python train.py --model="masked image model" --encoder_norm_position="pre" --encoder_qk_norm=false --encoder_expert_mlp_ratio=0.25
Rows from block 3 of the encoder of a small masked image model, named by matrix and row number. Rows with one number within an expert belong to one neuron, the router's apart. Each number is 128 + 24 x the weight over its row's rms, rounded and kept within 0 to 255. All counts start at 0. Numbers have three digits each. After the name is the row's rms in percent of the matrix's.
Before each expert's rows are labels from the 100 images, of 14848, where the router gives the expert most weight on average: "responds to" is what is common among them. Only what is clearly more common there than usual is listed. The data: retinal OCT scans (Kermany 2017).
# router: router (encoder.blocks.3.mlp.router.weight, 32x320), inputs 0-106
# up: expert up (encoder.blocks.3.mlp.up, 32x80x320), inputs 0-106
# down: expert down (encoder.blocks.3.mlp.down, 32x320x80, transposed), outputs 0-106

# expert 21
responds to: finding: normal
router.21 154:155146117082105139147110113102096112114100095128172127117152149165163122163102136139097115121134104119088154151157099084102112117160097104176135152170132125110144113080100127137132121137131132121120108132142139141108082133154115152091102143096166127141160069126117075151130126141124099143143126089162129131163143090122153
up.0 121:109134131110117115141170137157138125113113151103142140122146106094108162138167141151131134139100140107081165121109139125140109204147133125122091147104117134134162084141126114087099107130141138096128156131111115106134122112133157130134121159154130123149125135065103131096107102114142109141160172135137116111129121165113120
down.0 119:122143132163107160162106122117134135145089115153152121166110125175132164117119147101141128130134134178145100142156113156137106141117151136114135064143140154166149022109129107176164131125158150096125129118109091159144112132129146101110132076152154132148101191138103155131110121144175120115163105120138114136127139148128143
up.1 119:099130105145172130092150110081159081118149176095148137152105126141126101139145099091133182129108147146111150120121122129140154160161161160111130107145093151169132139166165121109126136102107160132131072120123144197118162148114127088139147140104145128111094160152114139072169094141127181132095139109084132123156097147121127
down.1 127:121124118137089139149110112137119135142066123111146130131136121121118181093182156123131132170156151143144104102131122123131102142122164118109123088093145114165184080100153080124160145085200128114105155124123050107167126105155132119129122098139131135159098150107095173152092093146164124140144114139174111088141145147135141
up.2 106:103151167146135133148165133172124153146143115134112109137154116120078145139124106129099136164131175119172107118123117183136122146089124130088118166129092123141141113105150134168184152146108111143192145126088094131110125120095162128145132124164144125154102145109069133115131149133123132155135102134133098170126134172150108
down.2 101:125140165168134124141107148068137136149143135170153081118134163135118118142074113125131127180112096116091131138137149195189083145125087132137108143142166113088150155104138100150149138133109156105157150142117134164105155119116110130100162113115137120147137116140108122158131088126116137097112150136125108114133149141200135
up.3 105:111119130134137123136117128121149144141155174109126143106102086096125139095155091142119108106129087112169147134134113153102152128100140127158133134075129137137096129132132167106132145111096087142149159136152133159101125118083099170120108160138126155122121118140112139113132118095154150112151116133128110128098136121103069
down.3 102:133105128149118118168131122138152126131099161124099167115106140106089129122134187141134130108129079104130114145131125124182109108144125120151121153113130123078109123153130146114103125167104105168101158122132159127092107191149098120119166111153122156108141092051109113131184192089089121119119134135117119118120151089139112
up.4 097:154090123138143103130085112100095123127118151122137153139108109129129132128137112127141120130154097105088144164094106126116131138140141120142122054122132119106142127159096100161146180100124117154086119054152106139174118098151113150117161151167094164117116139124148119130144126125130107098169151128143024127135135136141165
down.4 098:151116130170119119169154128100139123133107140149121121098133165158138106140128116122132142098152102108078134136125128122114107187152115162176106175138112133114132161153123155152108122103108127149099126142115165134131123111115116128143126169054146105097126111133154125166074142148103156107088088114112135122125130099121130
up.5 090:121122140124141110168127116150135126151137127144113190161089104110103169145136183152136122083133126156182083134125130146159169072122126119133180114124126144068083114117146137109116119191117143141149146126118121084105100120146114159127138129105081133126138137138106139116171151109100141106164104145128128115118125125140134
down.5 098:112145124141113120161099125140125211118118097143134145116173143144058139108127132141129096150142104141181121125151102154133074151131113126146101093079148111126151112155140127144132116088159146107136162114125135122145140134174148114135077077121122119117107129098086152116103119179163107118118162110117118131132110109120141
up.6 110:133128139136126108141112121116124134146141108129155115165093120126112148101108094157136141110109179130172158120083157152131125164119125123040106116106135135119127132108127110163159100195149149109122141139106119110148140113068156096139115146145137116123137180173151148134088064122144132093156134135147139110119102170171118
down.6 111:095147144174113150127138146144117163116136092121120157113064112144154150127126070084156180101105137098146146110114176136161120125166135157116112054113116114097105162105154129173138154110119102129147127125121089120166135097091116129136119098095132197117135177188157145144125118143115154143135133142135140144103106137150119
up.7 098:081103131147178080162091153141171165144110147135066117128116122137111115152158136122146130131075120154138147104106120131154104127106163185118112146094130153114115124121104132103106171172131118129143192125133126112136136104152097172155132110108147132127092153091146149080133122095110114099150150174099113111110149146124114
down.7 112:131140140094112110097154146131126149139083162117177142123119153143108106116157123142147124095105112102103151096122113137129092140139116133131153141117140090106150148132114135147146115112110131123108113120142156167112137120121137138138129104099118109119133127143179130175095086152153138107126159161110126116124115134129146
up.8 094:120106137159166095140105130133131123145139129127124140159096108147112146129163138110152137149129131123131187124116112164136165154139129146143089109098132145097117151149180116145141179116125120149135144089116118136148163115130113134152127144149118161137105164137069147072120135119109110118160115142123083133130109148116106
down.8 102:099148118096137114105133121133092179152152098117162119154128105100136139112143101146105099138129156135178169089088110140099105100131130136092127072095142137162177139134145098151148111126143149092166142108128105154136154130088159160140098096150115113147135165162129158150122088134147105133134176159142135127104109159130135
up.9 084:134161153160121112109159135166152136129133162122145076154111085132146140162151123115155094142114103109160142135139131104065125152126124148129155111091101141128105096134111116171143127116102133138138095132125130139131130131129146076133098081132143097115111120107105134124141168126100146122102126124125118170150104116095151
down.9 081:121119100138117084125114162119124121105111138130148106120120127143092176151126180132114121105107124130107110146178082162164126164155091117114134118138146134112135138093143155142150113118158149135082108076098135107172126164175158108144120149127168119080120136122114107124082141156135102147079081135100149122151158186125116
up.10 101:133120123147169106155102126111130136135143140135138152187108103139120146118166134118145132148123118114121183121100133157145140142156139141147088085102137130105123144162177119139126188108119126154137145084112117127147158116129149132152135132122093173131108158138077136084115153141112114127156118140121085130117118149081118
down.10 120:108140137096145121112128130137097151150154115107143118161126113106142131105150107141128099120127153116181171104068113152096131090121146121094116065104142138148161131136176098133160114142124132102138146110125096139144165146091130167131106108159111144146123167165106153133138095115150089134161178165137135114088103157111133
up.11 103:126122121172133119155139123108143118135146168115127128114090081127138119124164156105144164174113132156119104115129153139150135095100163172095141086087146155183113104161192095133112168114101114119160144114152100129123151149105150123137187129100112154128097150114142157067192119130145143073106127159106116155089135143108106
down.11 111:106122138107099119078144139147111122120091125147143122116103125133061175097103155144144099103136116096174094109150117186143107128135103103127132094121137118099113081132153148140124092165137156073118129104131102137163116159102120135120131076117075139164138151157138120163111137168144118097154145133177115136149123158117127
up.12 093:109149189109144095103113135144132110161133151143115103129126151135080094109170124125144153139138114106132170133128098102109098185105119132100116157096105103149157105110118157126188112182112105119117109146162114144119149130109092106127143137165149127171114126084124124141140154069179117120090150121114139164119140110119061
down.12 082:113122106145125116133148170104155133137130149101141097125160114098128143143110151134070145119122171156134153122161136167098134181166135113086142108139112141161139106124134110133097090119179119143120114112130160133158123164144105155121117119143123139116130122118102152118111156167139051150161098102108142140108088152114098
up.13 110:147124151123136109138114122080127145151118115139120133172163157130155107126088131143134119127140149193099167109114147120092116141101118120117160127102167115158152123127096079148131098142149177196139130142148146126140123119128133177120132091086123115116138128115081143149108142115135116161135112123139162119128137111083147
down.13 094:130127119133149118095152106157107127098148127155146080123156148131169124134116081156173084124165125119134114106105078128089144111107136119156117126157113127164140149150166146152139093089113093116148095137160147139122123123142128130128111140118115100117123122148155147145081119138161123129088175124131126148139120138107180

# expert 0
responds to: finding: choroidal neovascularization; finding: diabetic macular edema
router.0 126:157127155113106130153155135069130121155129168100123106125111165091144096112103149165137133118147129117114087160127138127155091147075110132151128117159114136171141142107101104145124089148120176146100129135146126154096078118136098150093152116165123111122132106104122073165119148122101152132160142146106183104116158120111144
up.1 086:126143123120168114094155160116156098129102159138112115132134159170163100127138110137124135145143114119104116106125097126145134148128164149086111165141141148125138145112150127113082142146115129119167180129134112119163171076094140135137130108094132130127146160113114154103130139099112110154175155124164145181107131124108075
down.1 082:116139127124110139100112130178143152119153101140179102120154158104139131141106113130161140107097147167137153154126139130166108072129131121118147114165121142136153119119136126177174148112147101103099119114101106135148140130126138155147164086167102135102118087148091094162110170141159154106110128125110122122137120128154083
up.2 085:135137126123153110105128105138128131118131130085169150148122089151150113123169122120111140159121124137096126118145099119125162139083109158117119149122107132142131166138069146139101117159158162119136134110140151177129138135104122129135121122098135044150104088122126131092152148122164109117136139105131096127156117150125111
down.2 082:153141149125141118164104139116151125119155128104148083139135170151109110121154192185078163102092133077086139147119133130135144132143097102085104127117125142116149121112114154125136114106100122125114152148117115113139140127111159150121149148087143151084116144116106085150141132151137120121112059135115164090120162125101106
up.3 108:105142130112109155076159124158154145098138081119144111091112131120169155115146064131098145105136173131162084110105122124085140123102126138112134119100096109109118116135105136088135102149134112105132126165133121117129152120121143117128094102150146129120135167143154121153139076124168140108103126112103149118112108126198087
down.3 114:130105142107172151160146129129158149140148115135070163096188146087098160149110121130105145108102167113183125102153179138170125168123122134163163137120150120108133136116124143096100126121145116139145132126136112089148142139159112122130168101119117184132133121109106144124138127122110145132097068109124139137165124111117043
up.4 098:135137147066100165116146183193147121147130111090124094114147081111117127123136145135087134146114143113157103130123149128097145105110133145077105156141106143103149140126137149134130109095125112069167149157109124148139195111112165138112140100132131076121107144154097157105131161120129158120083164101125144182138101154155107
down.4 105:132116125137141122115202140099146122115104146172114151115163152139124163138120128098151143137100092127130123130126168123128171141167131110174129154139151137111090143103144151073063151119167071125139178121113115143126090166129154150127142091079126157153149122154137132085138122093081115142135129104160084132164123101109090
up.5 097:112160112114141117116163138132160154129135150134122104105113105150159124155093073125122135112123141157120098099140113139130125148128186136075132128141148135151146115107163080143153105147123143082168149173114113128157141137108138138136129065133133087127153162155189177111088117107131127135132142140166146153082133147138160
down.5 094:128122108133096133083138147155131148128161105132096104123172150091117146143105118137128144100126159155123136147172188138174131126137088149128131109163108130125168177168103114120127150142191121119104127130143134115112148131157127127124137129152131136116154118106094081141103182085110159137114112119150106110112105090140091
up.6 106:134165097129126142127146163133116135166101109165114121125134123112076118119084115106095150120148140143126182139166151163124104141171109116121191098135108118121132118154126113178136137102073124120142105103145157179118129151154112137135119138147116145157095116142143117107119141118141151112112133169121121130140134130117141
down.6 087:138133118169171120091127156156107130123112146111163092142180115155122113132122110106102125115106154130143134117137085155148122132106116128134108083130158099127148112114118173136160103105118127140158100160138162201054131197174113163101147100103139119130137116099094109176098153128163101109110078151143157099096148129135133
up.7 105:115132135113120083127100119137125176136146128104121170119175146111130152136124069148160103133116144117087123119131122147158159146142104127082138133106147131133121150090110125152130108128109104131121179151083106134119125161090129075137154171116160125111146160119134124146052115158144120134160070120159110095107153104128125
down.7 096:191133122106123178131119129170120149138100168073132134104165154120123097120131117126135149117120087150113115140105118137178147093155118131160099159160123103082150146162129149113158148130104111133141124127108162133109122118105120122138134124113121167118141090105164106109144123133124148134116134133129162115158171123137130
up.8 099:140122119135118113110140129150149102101132163098181151124140068136140133150174174143108121142130118115062179132119107128121142117107172139133137136118093157089130137121156153092127152102067116142140098137147140119115109125145120128137161134107126129129087129128170144106175110118140135158096106177112118162110104119135124
down.8 091:126132142115103155072120161094112125151153117191153134160146137108105096125109125122100103137136069118123182139099095131133075139123052145132124102148124106121155116133144133161136130134118143151141108108127143130144151125150105095135130127157189150126110160117155117145134137140174088084099155139093129158133110153121143
up.9 087:113167117146131131138124138146107108119102142089164136139122144175151110145162150137094083111124100148114137105157102122080108134097099108147161155122105108140139125142119141122099135114105171099156094106146127132140112116129126165143097104104180106122127113081126124156137143106101147147153109148130130151130122125114118
down.9 081:128155138121117107134104138151108085129133120129139150131139141145177127127138097146121094144089128135146147160156107121075155114130133142135127153123119112131152140104086137133120119131154115162088109094155156173100112178145119169158148111133131128130131127113056116119139151111167096149130122119085141116137151135150124
up.10 102:091124127138134102129126132130162102162153146116142155126106115145118155143136103119140171089131107139138179155143141108099144176162119153134154119103103174109132129130115134058127120106131135099122099130147118174094095126126141085144136200123093161138078154163164124112144112107161165127151157133126095131112120144123119
down.10 097:133153139189086119139113132078108164149133158100167142149114167151143126106126142115157122094099095119123139119110100135154105136104094099183145125092130109114134080143108145143173116135142140148124122127126140154113094157173129177123118110107134156107124118113117098173137126118155101095147111122142130121115174104113120
up.11 112:111133120133098115128111115133129160115117121159133112104136151163142151166168140122150113123104107108150173130140108131143130139132100096154126140107162130111105117096100147104136148135172100074107187119122116124154117183133130143145132115138173146122152167149137113143134051164101100083166121126140097097125116126127099
down.11 127:118133134099110141153120133116125169126086154081148150107112137133161138166132133114145181103102116112104124132141109137151151144149152140146166127157148121131092138125130161102109143149101084153157167126106085143143073143118133120115168105115126146089135129139157124092127108156139125101178143126138124150149160121100101
up.12 104:116144143140104127097123122128106148144168113133106156135102136138142143163112158092169143176115136128158160125186123122154136125090080162156108165136122108141113172120104171158169142120149132133152121095133106185127120117079153105140133147115136154107099156119093136105109112116143081157141110087125103167135124118135092
down.12 097:145134148132144118135135082132114109169116126151111099107112151115129116113163156169078159144127134100105123125133088118165119124117128122111113177147091128151133155077105120143142125148120126103133119185156149124070155138088102111125162169119174127095143102106102113125104142095120131109130117160123143089096148086137064
up.13 093:094146138122105089136155110136129140164140129141164160148186145149140125179173077148144155133141139099147122118157100094122124128118154138137102115131152088138170140138148120153166110119110142147124119077090127119096125123148147124152117113106142109114114156111131128138110184135107096136129152108116125117116134141127130
down.13 087:146174103124109117148138173114140114121132164128138157120114163147135107123123108124114142124087070138129125132116135070130144121145132132111154150125090132127114102120119108151108149106154108124163103160134101137151142088115094142123120106094122157093126146178142140100150105121119127142151137133095138162153129130177141
up.14 093:070134140102099097124144098101110110126161144128134162139165178128119150146138113142140150157158153088141121121118117091140162143085129115125080131132127100140150149156119111096149118132144131140124113120098093135148147092062146061140125141149176103069162190152112125154098139146113109131156130079121134136138112128138104
down.14 084:131140126111132174150120160179120181115128097145161112131118123126117106137119146126132134140122160129156182119082121119160121095135128075142131118111100102109106082120130136133143153094118122100151078170122136144124138107132095185146120124145095166140132097109133124170141141104083113094131111118106109076159130082153094

# expert 15
responds to: finding: normal
router.15 145:151108124137107145135121124125121131099167144141095166185101110109171110096122122114137122173128122159116184141110139175128112121130131170134133133095110127148139138157108115145137156134148119160105150133127151090150170093122113141143116146150101142102106165109055114135134102129122076118156100140083133109115105157109114
up.1 094:140133144165137152138090154160137130139125147132098129090072120191105102115142144121117106157090112159164117127141097154125111100105115182119068184121123126129145141161122118148073138110127135117148166143118152136115156124111129166142080124146165100115099129078132131106174127086130112136130148164114151133111125148107078
down.1 082:119126159127144119114099096164086116114155112099145095133143120126088139176105161137123144150119141096157144099115105102154117148116092139162107139131116163146161132158163120141114113106126185093135091160118126123127143139168129112158149155128123113129120115119139131159160138159116139125090115105102146111137113135186142
up.2 096:146141104108132170157157132104114132135096114141177132067117127157127151150144164112135128083137144149112120146144134131123123123144172093098150108151131118129087125110135142132124156142112066134137156133121089124160096150114133128101131109110131122144161072155159144101121167117133166134107154157144110166144098136095165
down.2 099:129122129107106092075108154137139132120145079128159121082145154167071127123149145122103164121126086130150139119164098134166100117133138131147152083151105096137130141130144130070133135096128128110121136103145139153093145203122127158141151117085111174165123150147119127116152151135111137075142112157118123123080150139090125
up.3 090:086138146149168092149105151126153125168123122133140130134125177143135117124132113107105151101108148126089126115123179139100160170087117148097151133134138128091134142111153142138159121109115151132141129122119093178111119142145117113149121099102154113138095128154095125144130124129161141158142102144108097158130129128096074
down.3 097:107122106126127091095076128145172132122125125137151094072116158152111144141137150116128099102147146101137124093146149137116116095143168094118085061132153118140085104153127165086087140132128106078087114120123129107130121177099145147150115069111131151178166149179106133130176112088185109098119121124135114120096128117139054
up.4 109:155119111167113157131175102168135155132125102064165167102093084130159148184158158122118136120136186127108149139150137146151088164083162127155113129113109129146111097144142131101114145091096114147134115103136145134102122146163172170139122131100116178123050141119131140091141105150184122143144103152143119143122169139117108
down.4 103:154116120114118096121136156115154135105135095148165144163126105133137166115097132117096117168115109129124138169110172112098118151152105096098153155122147123124126120110142133148141115159097149163113151089153124150115119117158181113122165118139111135112168173150130114130068129177159131125087127133126126167134120157112160
up.5 087:124125148125097151116111163149115125131089086084104129075107133126145155155144147118098111131155118094143073113148154101111124067111117170104102104139106129111126094130129112093102143121131099096168127164121104150123138145151111104101124100150168138150132166125141171091123086154160183096105177103152141164175146112156110
down.5 082:155086144118109099176155142137156124128118143135123109089139161103099128102157145145139168094175109107130082168108091139133128099112132145162102137124104148087131117143130101089084128102101132107139127148121136134096136114110131138082146130078089090159114130134110124142144153120120156115191180129137127094120134150111155
up.6 107:099148142114107127139123125183135124140107048118113102098125157111088148148144106120107138082095135113177113108140109102130137114110097132124099142146134148100138128090141149103127097113125127051130162143109120127121105146122135103104132102129181130148151127151122128114134103125153126150120098094132171136125135103159142
down.6 133:129134121117106120154136113156170129156098108132131126070132178154096134143136142115126140097122098122144110118160165125139107191145122142141089168141140140111145120139115149145093143096110147078123157132112143138137140129139133104129161167080167138132144110151115131135120145157121187090114104095147114124151113118130071
up.7 114:124132129135155115111160137135145123121122120129112118168163184132160129144153078110126154117115147108143120108103112146096158168125126101136133140152118142074132151133183120160174118155120163153120125137116146135095142110117127086156139131114129116106117137149110111148104144128111137157130142108108171116129085113141141
down.7 112:107132136125142098081153127124118128131136160101140098097181145127149138149133090137095112130149120130178092087111076110155153124111144090187156132117122100172151131105163101109152105111075121118122097136139152121087103178169119155160134114113141120152122083119167125143111140138108116103112160127129155083140136149120135
up.8 100:127130161165147098121079130129120106164147146160119148124127150141105127142154141140165113138143088145120101128114098116132135078149070176157102140128130120118161135119109149087079128122126104108150147129118102136103133129134124127140102102109147132148138142096140140105100136089135135147102150144161164146144152133121051
down.8 097:158102123164144131113108129173154139110129105105169102084119090152106108130109136120098127158070150123146163129126119172122108147140092174113123143127131129141148167134130121179134124113092196101103118096151173114110128159163145143152132145151117106109100121115146111137155135198139138104130098141101137125099125159177168
up.9 091:149131097105118132141143150174110123138122134137118126109078124140124119106112176137116107150111089151134139133116174142109150075150106167078095148132124142115128101130116133094061157142154051126161160135114125130137146134079124125131109173127155160119137149118122152098160118089135121147142150152156119152133134150111132
down.9 081:121147133148138150120075128087157150148157106151147086100158145142103112162134150111107110138100107116167115127131068126120082131133084158152154108088153125146165117143123104183153133132127185080154109095114135158132156134123123143120145141119162145151092133107134146114131113169138127075101150124082113155129126116157127
up.10 113:118122127122141103138143109136148116140149112170134132111122185068152140140127077142133131090113122114142134115111113137118183180166155101115163122157126162058141153135183135140111081072147151160106118128102145118139152106121138157169118098085114163099159160177132144144147156121110146168146096134145162108128120139124154
down.10 108:124133127130130129167121140144145136127136116119173119136108121196162112109113162138106156092121145106076121134149145133098095127145143126114103101155140144084144098111119115133116122111156109142130146122114109140140122152119123159127190129139124160156127130160095148180143114084175121143147115120134137154076159136103119
up.11 094:144167136136106110120142136108180124136102135123115106140123180148144124128106103141147127130142102099123125110136138085073135129141155171107115116124103146089121162115117111137119092147103173106138111145127121140130096099115109078106126130102140141156159129148139123109134138091123187136139165095118160165147115060141157
down.11 101:148114107133106133123136096135176124057131081125167106137124147159166141149112120114128096136098148118150108151134150156115133124147137142135115128130151129161140149126123111156157135114097128092089145077155133139131144133127164178121113087121136159107124164150116107134128110171163122113123123119144116120113145163119128
up.12 097:104138119110117132125133120173121135139099076099097110094131143113106168148155114114086153075093139124163084090155148092134129091110110153113106124128146129122127132094164134092127124148101102091148147150121118133128118143121127096106115111147147112147140125141138169131109122092146119116084122093146151132130143109146128
down.12 099:107121127146126111152144122111190107136142119133094143124113153110138120132105122136136133107127126143132083138147152153145124161127114166134101172134152215116127132147116147156080124141102150079117161103120163115123143122103153115103132166080143148134132151146102122123112139106104164106128114119126130128136126153128097
up.13 096:088132129150159107134161127145148110133133109113137057055163167139118134153165140117097120102124149091157059087148123114125150122142093163120114123136137147096135120106164127098106109119127102088153145147117108137128100137094133106129098078082181136152136133115129144123153141116129176117107120159159151157133139140168105
down.13 090:104099124150130117148085127147118127140127112122137148101106141116101172115139135152098129089149136119109116122126143146096131161140078144158115150119101180099115144187089170117073123136132174139115112125114153091136136100088152101127140136099141089131131147154067126168111083115122136087121094119110140169135093104125100
up.14 110:136135111146106097108164120176116087132129149051137170136087142160150114138173140145137125107130136154120133129138156089142129084071129191115155186154116160143125106128144132094096150139116110139140130106120118118111107160073139131147167155085151119099107159102134123147116102097125144105133115189109122139119191127123118
down.14 095:170136128132076167143086158157172161103104100146162132131143093128124132108129142144121111105089092125143149153130129137080090185148161137125133086100147141122116094156123126172128141109138154152130103129091119139157135078133138112129140150115138113098113166133148151136138089208136145091123110135148127188145094101115198

# expert 3
responds to: finding: choroidal neovascularization
router.3 101:169113122178129113109156161122108128135091164147147141119136124131129110098163154143162139132120120094090128175128134148146124135123189136126139111122108109100090142118124126140130206071081121139103119108141126144125107090146111120084163145113095147109125142121158149118139151155084123106186138168109104171108143087106159
up.1 108:130113147139114152109077089170131137100123125083136132135185109118166150159121119103128144138130184109098135125185094125103129117085139133131123159137157118131112166136115134104131142116121138162120113150110152103134110144118124102145130080150110082133154100107099172164115085118138103082089133097148126120127148120181102
down.1 111:119133114081109106126133123169126166119188119069160132151137135154117133177095142157114156152151151147097163148149123081144076112116121121098117144125100111134147137114137124153108142130115157169099120115135142095132105107160143111191136172105122138119135117104129119157109164127128112109097125114143124144113169131153103
up.2 101:124161116105099142130128140114165129120104125116122160109132167158128111099084094122134134108129098112163141117154097140118134155181132104071159121130143130124110114130129124187139091161137136110115104148123114143099125109103154152131097077119129146089130126166168081156129081122135157117166157123077178079138107106124138
down.2 113:076118124097162118158085161130174122141122128095146144093116143123141135153126095112114142120111101155124100090145082129183110154133133130150168123141120082197112129145130162141096106104144145119141142107154127112129087120147100147176098095106141121106148096141131139121148146116134128121058111141130125117190158136144105
up.3 104:129124137128130114128145128145118101101155141106133102107132144123102137120104175089135154165119149131125152137108145148127127140107099092097129164146142133165129173128131101131123150115124073149113136122148106119146146091092184139126155107174167083094159139170138105146129062169164100111167140142126113140129124159130116
down.3 097:125095137086136146062139164144127138125159157150162122169148143116114101137108141145111139118146168162126151141117116128131100103069119115184164150154116111122137115144119106135159093127150137166104089118129122159126105126124121149100140139160129104109142123111135130169116123104095116130126137128151131131133130136136119
up.4 096:137121160108116110156111143144174135139218109107164129127139117101139088201117149115124101110113128119124132132166111153081163141141095179157124139136158135157144131122150144132111127105084168111129135101103120139113150170115148159142098140098089130140080110130113108095107135123075141134119113131093116111143149153108132
down.4 095:140161117125104116130115124139127132170145091125146107131115128127127133140175130156110151104135138082145062105085140115128168106100118111103190150137132155127136098109071156050166114136131096123140147119093071111129112156127158116134075122112125060100154090168128122136141128094181164141140143145168147141084129165159121
up.5 121:092116147112149086132138113129159128161153094156135141102128124095135119164131127117128093114146150191142117100114093127117178148141119164110097121103167142154130122113120169119124118189150150135138175098121136130128176114134126125161080155125115098137121149114147138089110144099133105157108125149106119101163148147108124
down.5 113:113154111117124099133120111116151156158158077122138165111101113089125130128130097113109133118132129121138095096117157117139142116119105141094153147106136123143103127114077141093120155172159121153167187064110097120139147105083139126163078109144140099106135110151117123160169088099160120128119128148104104137124126136203118
up.6 095:127125144120156146124159163108125134146106127178124098172137122110135073108137099144112112185117121080149125127090142133107111161129145109123097125127136115118152132099116119123140137133140106157131148142124133138124152114115112096124141147174125147115146134129092148105133138140107048123166155095154150146158109138153128
down.6 095:165128109142147142129139147128132141120196162152126139183154091070143075127140119135138138131094131157116162087089165137109124156120108115134175151114112122151137134135144100164165135131145178174155117144132110146132155081114100128089100136157108142136146097089102152120112099127105143124136101111136120151154095150133163
up.7 092:143144144107128110161113106095130100182122134142155162129116171135115138129124106157157142098160119138109157114120178093139143084144111160147165133118139151078161094096128124106121102113099155114142087104140121138122111114136122122123134113102126131111107139165115098123127124129168149116166137122124160116114139094122126
down.7 089:154112119110155159117086125171129116114132080151109130133121112137143132131137089140131162141117158096134115128111159174104185086126093141111125111145130168101100097107145155114182131083091112118147093111113145123117120139110160094142083116127107098116138175192125121154129085168190117178120147135109130172130093114110130
up.8 118:111127077141161132121138142092108156092143094118146118147112109107167116128083085106153129100086127074118071144099141131162117096124122141150108148110126135129089175136100148111087143127119122119166147134118116177117144113126133135105116122097103109113108096130111117145111155160107158153170114116134120119153144138160134
down.8 114:153121088145157183142149139125102166124107153112128127125128090136145086122116094093167109117119091162140156145126117132110115124164116134129149125145103150136124146166107171090151152142112142110114131141136163142080114141140147119118091125122085143083144106111142105127129105105109142140122132144134127109123133141159177
up.9 109:129141132144157113119127116121169098149128152100127141194115162137116110109184114130144139089118111102105134119105179097104128187115120131104158137147122148088109143115061154151121111131143143133126086125129121158110105110131141116159134110128154155122121126179133088147146096100130167122153136137101136117142132113114117
down.9 111:124118134096171148160120146142135131130128120126150140117116181155121107125113070125153141082114144112132124138108142131140134107133145129130140113143139143122157104146161120157176119077124132109102097127128127124140113122095187154135140100092095152126110127189167117163132121147138145111118148116142140113104136130107099
up.10 086:145144134137133139146153150159157163168122113125136089140114147143156146167136142121148134160122141166116090131125155128130108126133145133108107118123119148131132068125108094157085132148146118118159159179090130181078133115158139135153122115089159143151086160132103148105124137110118145144135156147156149118169137124134129
down.10 085:160125153141154137125120113095134098120160160156097103133142120091119127114135122119135097147114137169157164133119153124170118180162128112118099135157071116103144132138151114156154101145116126127142132147141168130102164121098085125114127135149120143126132098115112111117133137145128126175115109114112129106171082110128126
up.11 093:132131135138144133117090123136142139133105134116156101139126138193117139133149133106140132103153124118143132124104153098120158135110116130127154128096107129092097110081096168123139123131113131101136100147136138171145115145112127160137124102119129123131099093137127122118141134122183132109161165102130101146107139116127126
down.11 085:122090128141172105166107100141146119105162107139118099132134132112135146146144155146120135135105128087123120139096134150113127092151128116126113117125169154131162089157186082159113116109124138107070133092154142086161129155069156142123170139100114112152120177143097113134114137136140112120109116074132135120121135167102108
up.12 113:090115144116149085130134114129156129162155089149135154101129127094130124158128120118125094113150151189136116099114092127118181149145121160111100127105162138145134127118111162114128118187154148143138177098115134135131174109133129121162085151125110093137122150118148143098108139097136103154110125150107119100163147150109127
down.12 104:120150111110124106134120107125150160155159078121137169110087114095123132134123088118108123113129126130139098104126157124139135112123099141088144146107138121138105132126082132093105155182155128154167184070108106118137150101085147120164081108145141105112137110145110126165173092099149126123109132148100102133126115136205122
up.13 106:132170127083087145138153122143111114150127106132152142080112118103162102165143117149119106057102111073166096126154088108123119103097098171134133142176155142121132118116138163164128110169112127071143152138122123133116111167064123107116133110138145126150149106139162124121103112125142127107143153138118171144111130116155132
down.13 117:132138158094110097178117156120184096144121123116162114109100195153115126136115103103129155121139093078096136114112149135156119145136078126156136170157156130099134165115111148175085140072088129117173119132133139142112142098110151148114106119085145133074113129157126093125111154160124127122140083129116103112170123123160092
up.14 103:123129115096121146124115108117076152102109094116159169108151120095167127114114091117106119093139128122137126108121099118140120082125129109130122142134166130128147121121111182128139129124126094150136158160108104106141134128089127135124109075142103134143185088138148137160069094144149119126138149119156129119129135126121129
down.14 102:130150111123131112154129147155138115174133105134151127122126140156111123130138118136150179140119152121060141126124102137104098080142116141117173134125132134102164121108129110143143122105132120081153126125118115176127152140121106122109104135158083089110092142124118098132097147162165134126136103115138145115072128123132119